{"encoder_layer_scale_init": 0.01, "encoder_expert_mlp_ratio": 0.5, "fusion": "cross_attention", "decoder_width": 192, "decoder_layers": 10, "decoder_norm": "layernorm", "decoder_qk_norm": true}
Rows from block 2 of the audio encoder of a small encoder-decoder audio transcriber, named by matrix and row number. Rows with one number within an expert belong to one neuron, the router's apart. Each number is 128 + 24 x the weight over its row's rms, rounded and kept within 0 to 255. All counts start at 0. Numbers have three digits each. After the name is the row's rms in percent of the matrix's.
Before each expert's rows are labels from the 100 clips, of 14976, where the router gives the expert most weight on average: "top examples" is what is common among them. Only what is clearly more common there than usual is listed. The data: read English sentences (LibriTTS-R). In brackets: how many of the 100, against the usual share in percent.
# router: router (encoder.blocks.2.mlp.router.weight, 32x256), inputs 0-127
# up: expert up (encoder.blocks.2.mlp.up, 32x128x256), inputs 0-127
# down: expert down (encoder.blocks.2.mlp.down, 32x256x128, transposed), outputs 0-127

# expert 1
top examples: voice: female (80 vs 52.1)
router.1 078:143127097145122140179118139090128113164129189133106129105112139142140115127163118110119139128112184105143174134140152116124163088131133147125126102099149099129073142169140116119165135185164099176161124135128111142128125092074097132123159117139108150099133145116136179133097132130096145124163125113161099118142151157144116175130105130132136096129087127144134128124115080139144125127133
up.4 102:105095111126112164130131174128125135114092124079148110103133132148120138126164112113119132141132126180107148097103153110110127133088155121123129115138160131133114119120023119075075127110126118160107108140126094135116123144160129095139105149107128110129097141136120115144134132082086111127128125139112129184121133098148130132088134176125130106155109143118111142127127150148099159120129
down.4 098:101086122124113134147127137096136115114144080126116131098096148132176133150149136118165148162121086150105108134140118126098166096115160093115116103151107147131152099113141101116147142136126129164100145110137137178143135090158160138078107094089125165080098114132138175095148119105172160104133133102121101135132162165137119172152171110143157128181138138105149136149109130133073100147112
up.5 097:134136144090112150121159143146141072113102148097137152137119100153137143135086091107102121113086114143159069100149128127089122100098093142106118158122185107151110090159128104171101146132072150102157105115122149143102130128089141113124093119123122074136138092142150149133144128060157118112154102127130175104105152087129113110125153129141138154162120124125127124153142109141147102132131
down.5 103:125092131130145149145119154110111159127113143133152147126116153154139108094085163140115132156095156194116133136165091137145099142124166150121133119144162099151070089128114137156125130112143125092135119159180094145114110122085130139102153126137172136121161144088130107108123135110083128137111119066106120156173086099142122122141162132150123109136129138128114156141156104121158097126128
up.6 100:092162102128090097140165172123148139163160144086165071116122169131118117135104152135118142089107101108179142113117088142107081107159087134160142084146093142137102127078095153104130181133112133130104160092132083120153157133143123083102142160145093078135148130115120146132175141122125102128121113124136109146088096139147148128119120140111107114105133138115084112119153142128139123144131
down.6 102:125112142111119146124154131132122098137173136160049130139123144087146124136163172122080124132151123132155124131099153096108156081108128131138124158141118080121129153112099127175106172126102132122105151131136122150072112127108133104131106150090096104156091124152157169135165114133096142122131140115131130113136171114126166100125137136147095126099136128148087158161113170135155119134093
up.7 103:118139100125119098136124086127143142143105117141160096125113132121116060130114161138106136157149139125111145138162097155115135077116094131142138135137101128154138144130082082096129112088114138138107161078143134111159105120153128108168131137156101136130145147104092124141140145097122115086105159175156118161113169110123111117158157150094149118103101121122097096126118166133158168145124
down.7 099:111147111116151171098105066112114122124158147130136135126123119109152077107166165150120150167097120135100112146123135122092145151141168125085128104130126102162097148158160146131102160091154124164120137102133178150111120110117102161154133109100108120136151162140131173135138124177100120113085148152139086084150119172132114120164098122170098135127112159144153142135130099148160119112133
up.8 107:139142112137122122133114124153134115109143130119170176137176110079172108133147126118128114141158111135110120137144130135092120112138128121106141089150136156109133129104089129146118102097135158136139077145136095159146136135113093142169124129133105138147113114102104170081116128117128082173108139151189111163131129146136135114115137152093127130184154118105122144127145159114127131142130
down.8 111:131179169146097134121132081126121123115121126094092106154144112103147084106130134098135072137086113182112118099123104097098119116136140176091149093087124117152183135101121114126163124127150154127110147124122127148126130114156144128136159114162090122113150111137127083149088126132136151159109122143155127120134113083122108117140140150156096106142130160095152080139180107107162109105130

# expert 23
top examples: voice: female (96 vs 52.1)
router.23 100:099140132152069137130113102088135127126117109158067105166116142131110089115140153171086135141173113125099096142135101138110133117119133161137132138152140132108099097171169155118098053138122135093127120137069119123154148105103108143133136119134107136109116122112162120146113134147129190096068096133155086145150130126184134138110116114124140157121094096124157139090146118130156171126124
up.0 105:116129111099119124137163136139162157115108104099136144083087161129155158135166140154130119106142074089146116132099107102105105129161119127118129124143082143151106120113110124095134155108119138118124146110105099108123130156132187117139157169118111120139139130117116143126139163091102122157088151150094116091131089107132156140137133115143063120113136127107111142135145097187141116135138
down.0 111:176159155148150159152119088098141128125072137081129113112165121131114116148147134142149101075120088095159131125138139069111140151097125127145124147196162118109118133123135131106130130132141138144103112137139105151114117136085108145134155142093124146142111136150130133119103136130129108147163105118132138144151114112076124108132104166105157127147119143157151125099118153130158140155118
up.1 100:102186120166079123142103135138150088098118140124110113132145145151104130130133120117132128089124122129129069178131114151157150111144129105153140099149112134120138122117111097079144097129114085155152146116123097161137105190156128099119116172104100122126167088146141145134148144125101121120116099181143127152156146141125133109136101127081116160062153142129092138105109116124104112141124
down.1 097:142137167070178126117175122099104155141187175113123156150129131136080111096129100138133122119124146098155099139141089097108143130123099132141141143136150143130147161125138130140122165122169128089160215112124126118109116131137161127106060164128083128101137156153099065152170152104159126132147133111142130118145160095112134086154134130134106125075135151125152141153097099159084103123119
up.2 094:115140131117155131127112137145117112128126173097097157108105118117115125134107149115153135125133143126096096119122081130117114156123113149066164103140146172101140100127129105093109135106144145127135121077105144105123118170141148106143131129117118112122094111120132095189121146137166150172072089135104090164111150158142112132140090096136129135107110095154135089129117156102138112147143
down.2 093:108119152131120103111091128121144102108111149131184134124142094141164134120096146132143113150172096099089127157129145128117105103095087111140139088101135161104152154090112139133129133177128114108139111146143105135133098158162138135096119134088083160163163131150135173138149145158141124139109126105107117165143133136100101142105155105147146130150133154107096153105133128168160195122135
up.3 110:100110113167145121132118137133107132180144158094136105134098114124134097138089082119129122132119131106116145120140103096157120110116136106104114101163149141146158134119114142125133111134132108148140130163142124131129106120170093097138099135105118100115118096105118100145140126078146106130164107129119099139107100096098101128093115140134106140168150117159063148096109157125107133127128
down.3 123:154183102160157140118156136136143115140085171091126167104128124155091098151137108120121119111135090111150134107156151127160118111153126177158130138134145110105121137130090115163152159148118155097089153116127125104155122187133128151150089154162132144133143137149164101096134117120104121174121178139157148107113133147102119100106110162107131149095140133154140114159129141119158190165122
up.4 097:147149089144099117083131121162150114118146132155125101116110109155094090129119088135103123168139120141126120145122171122115104143079158170113135099084164158154124120134116150112112116126124171121165130112137057146133149128143116140130120152137123156182130183149153138110178142166121124130098132132120143129148131110149134124089073145145104119086148132173100125150141131113113127150125
down.4 090:124143140155122128075075138112126177144067151132140132167145172160111141173106171149169116116112141147146121103146101134161121165141117130089133138097131108112121115139116115132108125116121100142092131104115162108135142115147100100146103155148119090089186125082101163105128116133132173147148139135123130104097097132105125143159173115124131119124109182128139137127146116117184106146100

# expert 5
top examples: voice: female (81 vs 52.1)
router.5 110:117136113047064102067142127083122148084135110134125111107091127149133147124109091114114097156135124112130160075088107153128088136143100129147120120166117164161117095092099124125139121116097107173126110146135128086122132130103148124108115102090092150084082089118139118104125129132123110109121131074130165094131115145154141141167104141123123155117148106149097125135077110132154130125130
up.0 108:126146117127111146104142094148147128111134182122138071139124100121109147130129077124105140126115157148161128133182096142121164086148123118134142141111146118131098115095097102173111168114116136146108147110149132148117104138137063134146135141105150079127135122148161105129134134098124104100188135119104127201154137085151134101078156119136113133086120125108089119128123160148087158143137
down.0 117:082087159144059145122106144106122131151168083142112145169111142147156130127147120179121126120128173114132118110138080149152121188144101149109149112095146131133106135152150086184124102145143151197089125147141160169097120110121123141129126128124161141092123119096140134148166098139139122122154091104133108118137109127122134120141101155123153128133132140122136196135117115159160156142130
up.1 089:106107148148092109122072097129140171151157122147118111121137125130157080128098138121139112131103137107136110145176141160127105134108073109169135102105166135110104089138123127144152056097168102114134130135129131131091095097132145084143141118092102106077157144138107113115131128103095101140116082084076110121142106119132118117115147143151106128123137149139097099113068091122110044151127
down.1 087:132155165122164146129132159118148078122108092129141129127134117132081143133114161145133148121124142170155148163170129131119189105117159125186128109129075159148119085105155122109101109126098113094139138177156120133148127150158076130105110122125106131114128123131121084144122142111086120076120161117104141050148161141091144133144130153120113138144142114154118129166110145147130100155115
up.2 091:120089167114183103137122113067139135116133086125074170115169119158130121146135163133109151110153136119109147120132155114137097164101141078154139098132123116151121070172152116151147118110108127114143103149115133130114110168124098155114155180093099167105144123128176104148139139096147121155114164083115126123166142085122109124148157128192129157109106127098134131105115086130158167138137
down.2 093:131126153141137163105111107131113122174122111150121134161150122117136133125122090130122123118148103170135155150071171139151146132083130129148158140146154115155132140133148138130128087141111150076130115150146129118131125161095104127064095126201141113127153117132101134140099147096131149195153151148136105083126134128115139118084093138126130120148116122141117107128095148168122143129134
up.3 105:098175187112163113071136102160128123107119131093139099066091122104147128120144113140133109131138172158126078124146087138111101112114123126122125139136133152116116116147099126107089097140101086097076126126116086151177118137092126089161119131156129138108137141132155128129119130142116122171107093127067125170078142111144094079076123127103121127114167137107116105084138159146116137128122
down.3 106:109082128143150151146091127108140129107133172098149148117105116120099146146119169126115132144080100111159123148096117125098102118137150123113136123101125110145164155149149100113118149124186137151098120118135142154112116094175162161158108136097141147092126131117118167119173132114132143114126155115130122102155134110114097102149160120110114112142111172112152183126139148117139117144142
up.4 108:121159102130158191141167177118139141127164163143162091161145124117154100130159108146130139173105134170140105174127091131122145138087118093148132151097108116128144144093104133179159109080148169122133121108132137146152098125131114150136137071166135110153149115159134102118165135106117125132122144142132154135143145131106133122098144117120098126112066136127135090145108144108128119133141
down.4 120:118136135142107137113116144120106109110139108119121148153126118123156107136135126167152130112152152145139110181156147098138152160138111139136134128111110085132136109087088123150113157147139154140115115075116082153148119148134143142134161132090097148142161103097142122131148121100135133103125111116111164109172131086090138087115116146144098149109099131108141194146122131122191085159125

# expert 6
top examples: voice: female (81 vs 52.1); the word "in" (41 vs 17.3)
router.6 110:165122122135169121117115164102141113110135078106137138100167134138122181142125162134126137133107117163104134067102130121095099096114154132114138108139124137111090078143080078115134118090071142109147120123160094122139143210141142114137129182110125122102082113146134081112149132113124120163118176116150135121190099116129135095138163091162084124127151154102108105149135163105107122143136
up.0 108:100120141132130150099126127126127132119149165142136124134095142176108131123167146150125143155112127103105163145153125137124143149103133128145111080173149136141100156105107133104124118088132136103126135127116137160107145130133154119111113135094114145113131138154125130109144138153147123118122112071133141107138176095141152106105113152133145163082136132130064081122118112134090070121116
down.0 108:147120103104118170155149137125129115101111151139142134119127118173147152129155171139107119139114092154181072110095064131113127135154143129123133101130127086162107133095115104091119125138174158108182133125127127121107132139092131108097106159121118094158127135139107099146115137127121129157132124064111110103121129117134128153141130136148106121152105151121144127143146161091115115109131
up.1 100:145143149087131136166154142077123115118134131108116106118075173118148137131120124129117101130108148141123104094167067104143132108133118092183125129143101120146113105098127130129138126095122140105077146130112116161137106131144064129115165124139116122126161132117125090106139133039169093127092137118147182111129107105112116084117114126092108137118106136118111122108147136166136128129119
down.1 100:142158088139146088113105132128119138113140086148132139091164138125103124122102132190113118130104113108119138095132103135155116151160158143073122115141161101106120110124143107109100142155105166116133074178123172143118155135147179157156106130097068119111106103147091145142133114127111147086099144155188141147166116100134133130163123136144137133160132156123135170139149142137140156097138
up.2 119:089141154110115106110155106123141116145147154139099149175142136175088113122098111145131131061138140099159140096134131177145127139128164143130146103156180138110145128073139098139127153161126125172191142132124129094115141124142110140143139108124108160121091130096128132156110161114119159113088137122134126151140103152146121149129116098106156150125137122206088139120162091149138131171129
down.2 126:122147186149134139133088124114119122102103096164148105118112145136140140124092118116116144088139119168141130120156130106107137099145119147104130146126127144123114162161155130102173120133080151164092152137115143126114099104131129123105150131120159156079182146126157087130104136102130092161131142155134139168149149127089102082146136131143143112143102147114128137112166169146081136157116
up.3 098:117099147097113111096091150141134075110154143118152125129125119149093113121107098109105163117073118151152119126106139139069128099108120163100132154085157123084084131109089162116091140135116092147165132138129101137090122124160140115156117097086133141119143142175146120130119138144127123137127130113111080143110053140141143156088111127151078134175143084164100139108139123110117132126122
down.3 090:142116126124112135102090130133144154097189108171086133110122118103083121148145158122100156059134095129127111182120103116134117111171125102097145105166184139124105157121129133136086129099128101111132137136141122127114133092121173139159091088097098152145139147171137119096106145145108137155100144090120137123147153099122109124104126155145117108111166138139113137115084114136136099135136
up.4 086:116131123093132155133164145168118092141143158112097095121108152137139139121165117150160141167159116114122120098130147074084128113135146100160115111133120144137128128076123116144121133100190164160098183126121093149102163120145147117113110156138099150141094134147128131098156119138142071133121136105131178125148122118118121127107085103123085147120130134126080113125129119137127127113111
down.4 085:118105076087114110148115125170115129091158149139114147078182137149118134106124111162140127115103106140131117125077127158179119114150177114111129141159167101158166136113153094074128137102091133156157082133145145115104129098136130126098140102083084178155162138134091122099116094174106144110152143117144108175145112142140136119118133129115115107115174126155153100124160133110154157120142

# expert 27
top examples: the word "is" (31 vs 10.3); the word "his" (29 vs 9.8)
router.27 112:124127089119075114100082108168140132132133144103141157081131147146084101137092123167101120114144108106151141142138164140113106154110145131144133130120135176093114165067107099147110117145096187163128173109142086147096172137122146126110125168135121118131134131095099145131167139080127102123107111084157098145095134104118131124123095145126127123142114121127064112128145081160109140145134
up.0 113:124088132083160146136158139131150158148150094130133108151154105132139162135138117121102142117091174152142139137136146141187139124121123140109148126118152126096128082172130104128084160140101090104145124140123146165147109067128089143150131103120095124139125130127117131122110151134105126140130131094116163163149135124107139137132126142124084148143086132113170100140108172131139121134144
down.0 118:116155108129107113123190144135125122125109128120121078125120133132107138128159131159177135087150110141189090085128123122147121152109135129122104119157094086129159087136104093151153079157147052128099135105096175186124174169135104101163145095157117164111120130099128165112115144113117173109101137135093129137150118149105116135135131178128138132109092184126109117110172096112103119124143
up.1 096:116142180146142134062116067096130174108084129104152119128147131120113098105107169128145148123123144142108143142143141140139111111154155129151132139104128104132130112154094100149155073113113105091132113113140111105117135114091153101152109120101163088110122112119107082139160130115120091127115108229127118156133135092133143109116168107129132077125131151094119102103131104136135130135128
down.1 094:172133151130140149126140115107122153163097128118188085141154089113112177171168147118124143115118161084108166131146085101103169117159153145130117164098130113125079130119168116111109130120152131135125133135138138083152115096121123150079115153125116159122190108140145072101130132114121152156127128133154101136117174136123154094125113152149110135149166154151140137118065150172099118153144
up.2 107:139120118156133178116132135098126137133125125157110108124148136115120129142168140111136146127094121158080096118131110131125112128123129149119117092114176117146115097097107164110146083110116127124145083163119115143128123100076136135157142109127157081124153143096081111200110133135134117122113146146155114139140156119096060163142154131128121120139170151115134095126123129104109124128119
down.2 107:075123132113097134124129146128110120135147168176094122124140147106135149127126140101148142190136183164130132095130106141134134099139167114079150179106141119105111140089072093146118120136098128104108129189148056151111115094104104081097145133137141167114123148088122145165133109124125141153112081120146128121102143171136104131059116079144110126130145133129114107116134118108156112126139
up.3 100:114116097152144162098112120129102134111116157068109171119176154161134133132137106111145110144121114114087077121120096136106166131095111129123131093141103130116148131091115089133116172126129138124147091141088082121074096161122141142123100128170109142119137113094127154097131122120143115078125156144116100106116104124086132070123136127121085116130171096146103140158140121160100122125123
down.3 105:069124150119155161121086080171142087081149164148099141156125146135105137118137093125154121137074123143134154139052148127161133120150123127110139175137162144108104180100148110102099134147105122136097107164131121079118092146086105144141129093164154144123106131127133151116142117143159142145125123164163108085080107109106136171119113125105120144155118091162136130119120122141191108141120
up.4 105:121099131113108144122104056121129149120110130117143121185194081114130167118106109114072139081142122159146117133147125088151150127124133090147119138133146126123095099180159110115109124155164088089149113126136137115145114118096111155139115102099149157179130135151151134142121118107125139112098111127120150129147166112138200124134118137095142161129133102170108150134125136136144094136119
down.4 111:176053107120130126145162134151110137168139149132100103096115101127123169135143118130116155102112109133170160134097117104153147128121126102098086113124135135126171113127142118135127081137156084129137122108108159171148167180112105082141131073112107163156137159140145171112109126108139108136128166134158100125125125144132126141161150142104122133109097164095137128144151126113109174128118

# expert 26
top examples: voice: female (81 vs 52.1)
router.26 108:171144086111114117125125121150127128078119100146154111108099117119119120124150089103148158096119123179103099119119090149132116141085114139115122159152168121094087104128111143099083137114134125103126108153104146165156113150133145107098093148106126073097149149145108133132158128080081099094118086105162141145082180073118119124094077151087129163140125095140100114113115129116101110125126
up.0 101:109168121161076137115124136117128130118174163103121127165137130166082134111143130147117125121095141106139137126105123092149158166112150131107141149091085105099081125148143086129137157114122147129106130078079117079178118106086131107118128143090163178112125128117140100131119142152121166129139168111116082123132126100122151132121096117120142110112105146155138145127117126122149105135131
down.0 109:169127087144154107117108131149118135099115110143108138114069088131132153130154100163090139106124157127106137150103153154144133139171129112141106116153141154137131109115182114104109145158137140109158130106141141115134119129113178161128142137093135137149126148163109118121202125126136131194146124152114136108175122140103145123082091191140096125133122076153146122132117155165116125116170
up.1 092:080127120084120116149153086129160121121090150118117112111135123149164079137151116089122142141111113120126133135137154107072118126121152161114141129166156099114095105156092129158041102140126104115126153151125120134139134111103133099152129155149181108122101135151113105121107152109121162095078112123129108147097100085150130114134132101096116114151087128122128197089111110141087094133122
down.1 093:116108206155137116135109122106136129128154132153107109143141143120141093133161136120104119150155095170120117129133124154102109126118109113100125141133133123124148144084135122151135107135123144127140131117134142221134137123126130119095104138113069134167119151133078121166115102112140079123125106091115137089151122152143115105157127129128100128140123140105131138109140098100097116130132
up.2 099:107115148128136120136124132124116107102169121107142154144129095149167136134123121136128113131126119172136160135109140108114117169078123129140134148134127150126123093109166076127126150111123094071125124114117151140087188144092185109135110128087128085169097144129168133077083130118105119115162122095101102146118104086141120109124109132146130113134092084107105151158111122073113159134159
down.2 104:166175136126111124109126085152127134206093123153116106114144137133139137144134121115163144137139107130129143140103128119127132155151152151172115142145119129183142166113144108137164095176138127146136116103111129127076139163059139127139156137175143126118092107093082174126146134145102116170097177147128120143118086144089103112114112123162161137081115176098109132129123086145141152142125
up.3 091:093108130110131112128119076130166100115123144122109124099116130152157066131139130119148133119111133127106129127135157100078113132114118148099128124174156109110080153119106141120040089134131097111144134156131119139134180115117116093158113132152154102116121129135115137105108137090116129110067118102155078129104101097132085124126107096077109122133087101105124180090135100175085101134127
down.3 092:134100196145138139153084105107134137120184132149099125150127143105154099129138159132106118147139098174116105117136138156071111107129103100090142143127123137126148134093130118160119105108124138126164151124126131206139120117142113127127103165100041142175122152106075125151120104095158085135125126121094147096154118136138118104175123111135101099146143139089126145107150124097091149146134
up.4 093:167094110071103142135150139134135143132121136085150141095072135153090106120130128151118093142120117126089140117126139155054090109160171132116128148120172085145087181109115088141153111102153083110147163142128135120147127135130135103148081108156105088146122138137114104155121157116140131151141124090127127085082127113128114129121144114153103129136151131131124103091106112116129145130141
down.4 087:138100116098143108121158109162145116128135137176137120173106132131099128135122084083128126120108158152078145096107152106079118146104127156067127135115160143130127106135123113131119160136128108146138142115130151160098125105142126142121141130097120165139132113082166139109101106098146138111108069147107138079109164116155149107084098142157145107115141090097127113137122148175071159134140

# expert 11
top examples: the word "you" (46 vs 14.4); the word "do" (28 vs 4)
router.11 115:105109135147132117090098135079133139140104081106105126094098129151123142131100093108144120117117133133150080104152132163144151126139112122132133116110110088103136071120117083119126145154100066094132128137143094158131118121186107120127107152119138121098106132087127110138156133105098107087085125133118091085155121145127107153128172094115117118125132189093097139130136099117098116137122
up.4 100:127126164113115067138200147130131148116137152125129128099092133116128156125127143172127096107132113114110130151072120103120104104174113094150142153173156113155080122102104103154141144143122095092125109170115128125145123160087177133137147125116145142111154121125113128098127144145173108153109121128163139108132109085131141148108133207103123171156136109117131138139145149136170155129128
down.4 102:107114140123151126127159153112117114133131112123116117131089129157096142125153093115133094122149124170195115131090123134091121115112105116137114138097095127129129116099126133155176147162160140106132153113124118136106135144113153113092107128161118153093132142158113158175130150115165125123207156128114144106131138106144146139143130125148121130140115114124096095116122120148110136161137
up.5 105:125142163137153103176156125113144135097142147193140123155129136148141103146138128120150142114156147121070074151116138116143121107105142140097135134112116062136138127135142168152094118106121127143154092172119144133134107147113123102090110101083119150118134160126120164120141139146109159168121140109113146077127167116107151077116117106180107148163170068170111115146131148086124135144132
down.5 113:156179120161128118093168131114132123147112140122151132114159149114133177146086154145128113143123141144130119091114148143130118105158117127126132138133127080107158131094103098109162117103124151126158097108082153107101143131114097125099143090124111145123086126097126107140143113139126113137135149125128144115136116147125140125164137104150116125149125136113106167131147146108116094113133
up.6 098:176090124089093114121107083163127156087129128125132149147150150128182139119138155094114116158123092113143147092080132117123124139148131119111125146127114139158110136114163081127119150171119156116125149132117152123118140167121102157124152163086139167127149133099157151094107123104129137154155157128103102096094149155146126147166137120157156097125125116098136102124138157101148102125112
down.6 105:100116097123124155147113105151153122134109138146158120078115158126149126129138143121134152124143125126183098135115121125087096120123172107134122141101159156112127154118087078151111109133082148107168159130076126136106137116106150093122130140120126124117131111106154169116178144145097112111125120148152136103105112134109103125140132099117160147110100192089118163115144127108119142175131
up.7 093:145154118113132086140137128105152117111124148135115143117109150073157107136168134112152114088086116116145104115097083099088143125157074143138137077145105094119093141153119131132134141143091149141117127156123104143119109118114106125123169119150089139157118138089121078132129154135145167157130114132106116076120076070162135118141139113131126124099143137095115169084113095177131185137145
down.7 089:163074128134102104123146119135148161114117170129106142117064088169105156140184097164109137133119097139103129147111098161143135129135121136107123169179147109101113120102169125160116154120159136119105123093106085142119155142133146150079112152110159144155087130130129166134113142143115115142179131097117113114139130115164140094098147175138152148127122142110108180138111148136140117134147
up.8 098:164153125134131139157122150105130105149134170105177095135122177142147114165150149134132145111098128128096096152113099132104099111147117145073137101130122088137118148118110100160128113090169139164159136129117083137117124155132161128159155158124157149118109159122070136113125140145110094087149163138175111126118112135101116111143153122123136130119100143083086125129150130119093178126145
down.8 100:145102114131157111114110127144152138098138171163145165128109167149118117118160098162168119093072100099123109161079126142105176145169076092073128150158096120142101116124123124124114128073127151127176141149138134095148108120135140120123108123141102127145154136171135121109103135125130160145117197146118147114118117154137106109169138167117066145125096103153130130113120111097157119118134

# expert 4
top examples: voice: male (83 vs 47.9); the word "of" (57 vs 24.9)
router.4 107:099146100102129132129141101136129132135147137131099105118133132123143154129100174135177101139103151143101122098136128160072137102114120119080127110099129116132157110095092115127133127125141106125090079145150107117104145085149150107169141079171111113112116114121121138145144127142131120158143135174096111153134123122120117139092150123114049097131173103106159141103159112094117113125127
up.0 087:126151103091124077115158102092130108110148147096140122135144142121147126120107114132141143130125149121152143130128138136135150147102093145099134104125108120103134137147107136093143166114084084127118140117151159105112109123156099113093141144122123107123114139113103145107130130131088122109122120123110160128119121166097170140102115091108083158157114069078125147116118163168122131128132
down.0 080:140127091130136130169124135133118146139153111134135164114059133095123159135122178111131144113123098140128129131108149135154145163142138112122120123149115140149113121097148102057142139114106101098145096090137118120094103139101157151144120122106144149121138149133087139145123118170141204093090120101113084110111127108132058145100145139151117151148096152127121094120190099118148107118117
up.1 103:113113108126123155137169115099120160142139101120152130093142133136091086132125116130159130105129112162159104125142129147132149169156131137110137146155163083176132153094134110147087075167133109177118107143124126171126142091133087110119121117130143147147162128130101105141142124073153138097116136113131169128121138101124145098145131182093117122142101154212123142137086117141096109133119
down.1 107:113111123103112118123130105132126089120161125111109106175138136123153131135153127124146110147175116190141117094142144125125117131080124109112135143093186099173124167136095114121143114152136138110123098114160086127133094124112154104101167123165077102134157137105109162124137113130143174110105113128133095099168125116127138092134137121137093093117149115074160104118098099162108140122116
up.2 103:101156142098109111120120077132134166089160099124176114132102148130135133141104128130092146117134115126152130109141128137115152127146142101109143161154121119117116132141126116138123115136141103135151088125130154187052142092087094132129145101107161154167098139119136132124143145113121111090113111128126210126147163110138140135111076117169116166111145103178128136148117126138091139150129
down.2 097:124143128140117082131163148123119110170124151157108129115130139113125122145156103167115107110164119108109096098130135182106123127090112110155119107160159126132138168116126095145145101134106137148135109117112076167131164113141125118124166135138059118108157166153086175152183144176099160143138178098156119131155093134144155072123128138158092084126112131125140153131111146163143102158102
up.3 098:120134114132130133124143136110132123143168133137105110136120163142179115136167123110104166141096173112159082111171122104134125120118166121162142125066145098094115106125136151155127135118150098087121123162134128154107091081134121120117136044162172152125143142100116131139112145133111107106112088127119151102144134130133148088100123109133108122131164128122125132139123106134076120144133
down.3 097:088150167086134109124096121124139139104176129118123123097145130134148143154066139171118113136154142137087148147164103099143125117130128142095133068100150139127114162143169148161149104156162125122145145103164123115117124134163191134116121138125083167108152124107164138117138129162125166121157091127129145148182126162112127104121103172125121097092107148110172126106074128106112117133133
up.4 092:161114111131042138089119142119125127117129094127103167107120133109102084128088092091172146133128089170133139110139084148141156177127083119100151103125141105111166139105135153156129154161110110173111117130107121133146116120172120076121136132121125149131156130169116118120099136128111125102114104080109104143143123135150134153159132152112105134102127119165105098158127101132081143148141
down.4 098:127075124107143121129124100119142127138139112117118164151129114116103137131141127135132121180128114146168131111139082092133134156149108097115132122097166097145138141114148111146083172127128137110121133135192092178110162091160124106124151167146101134130153116110138168130111129118133141091128114126124090151132167114168092062139153113126139097160148129110110100167170107160136123113138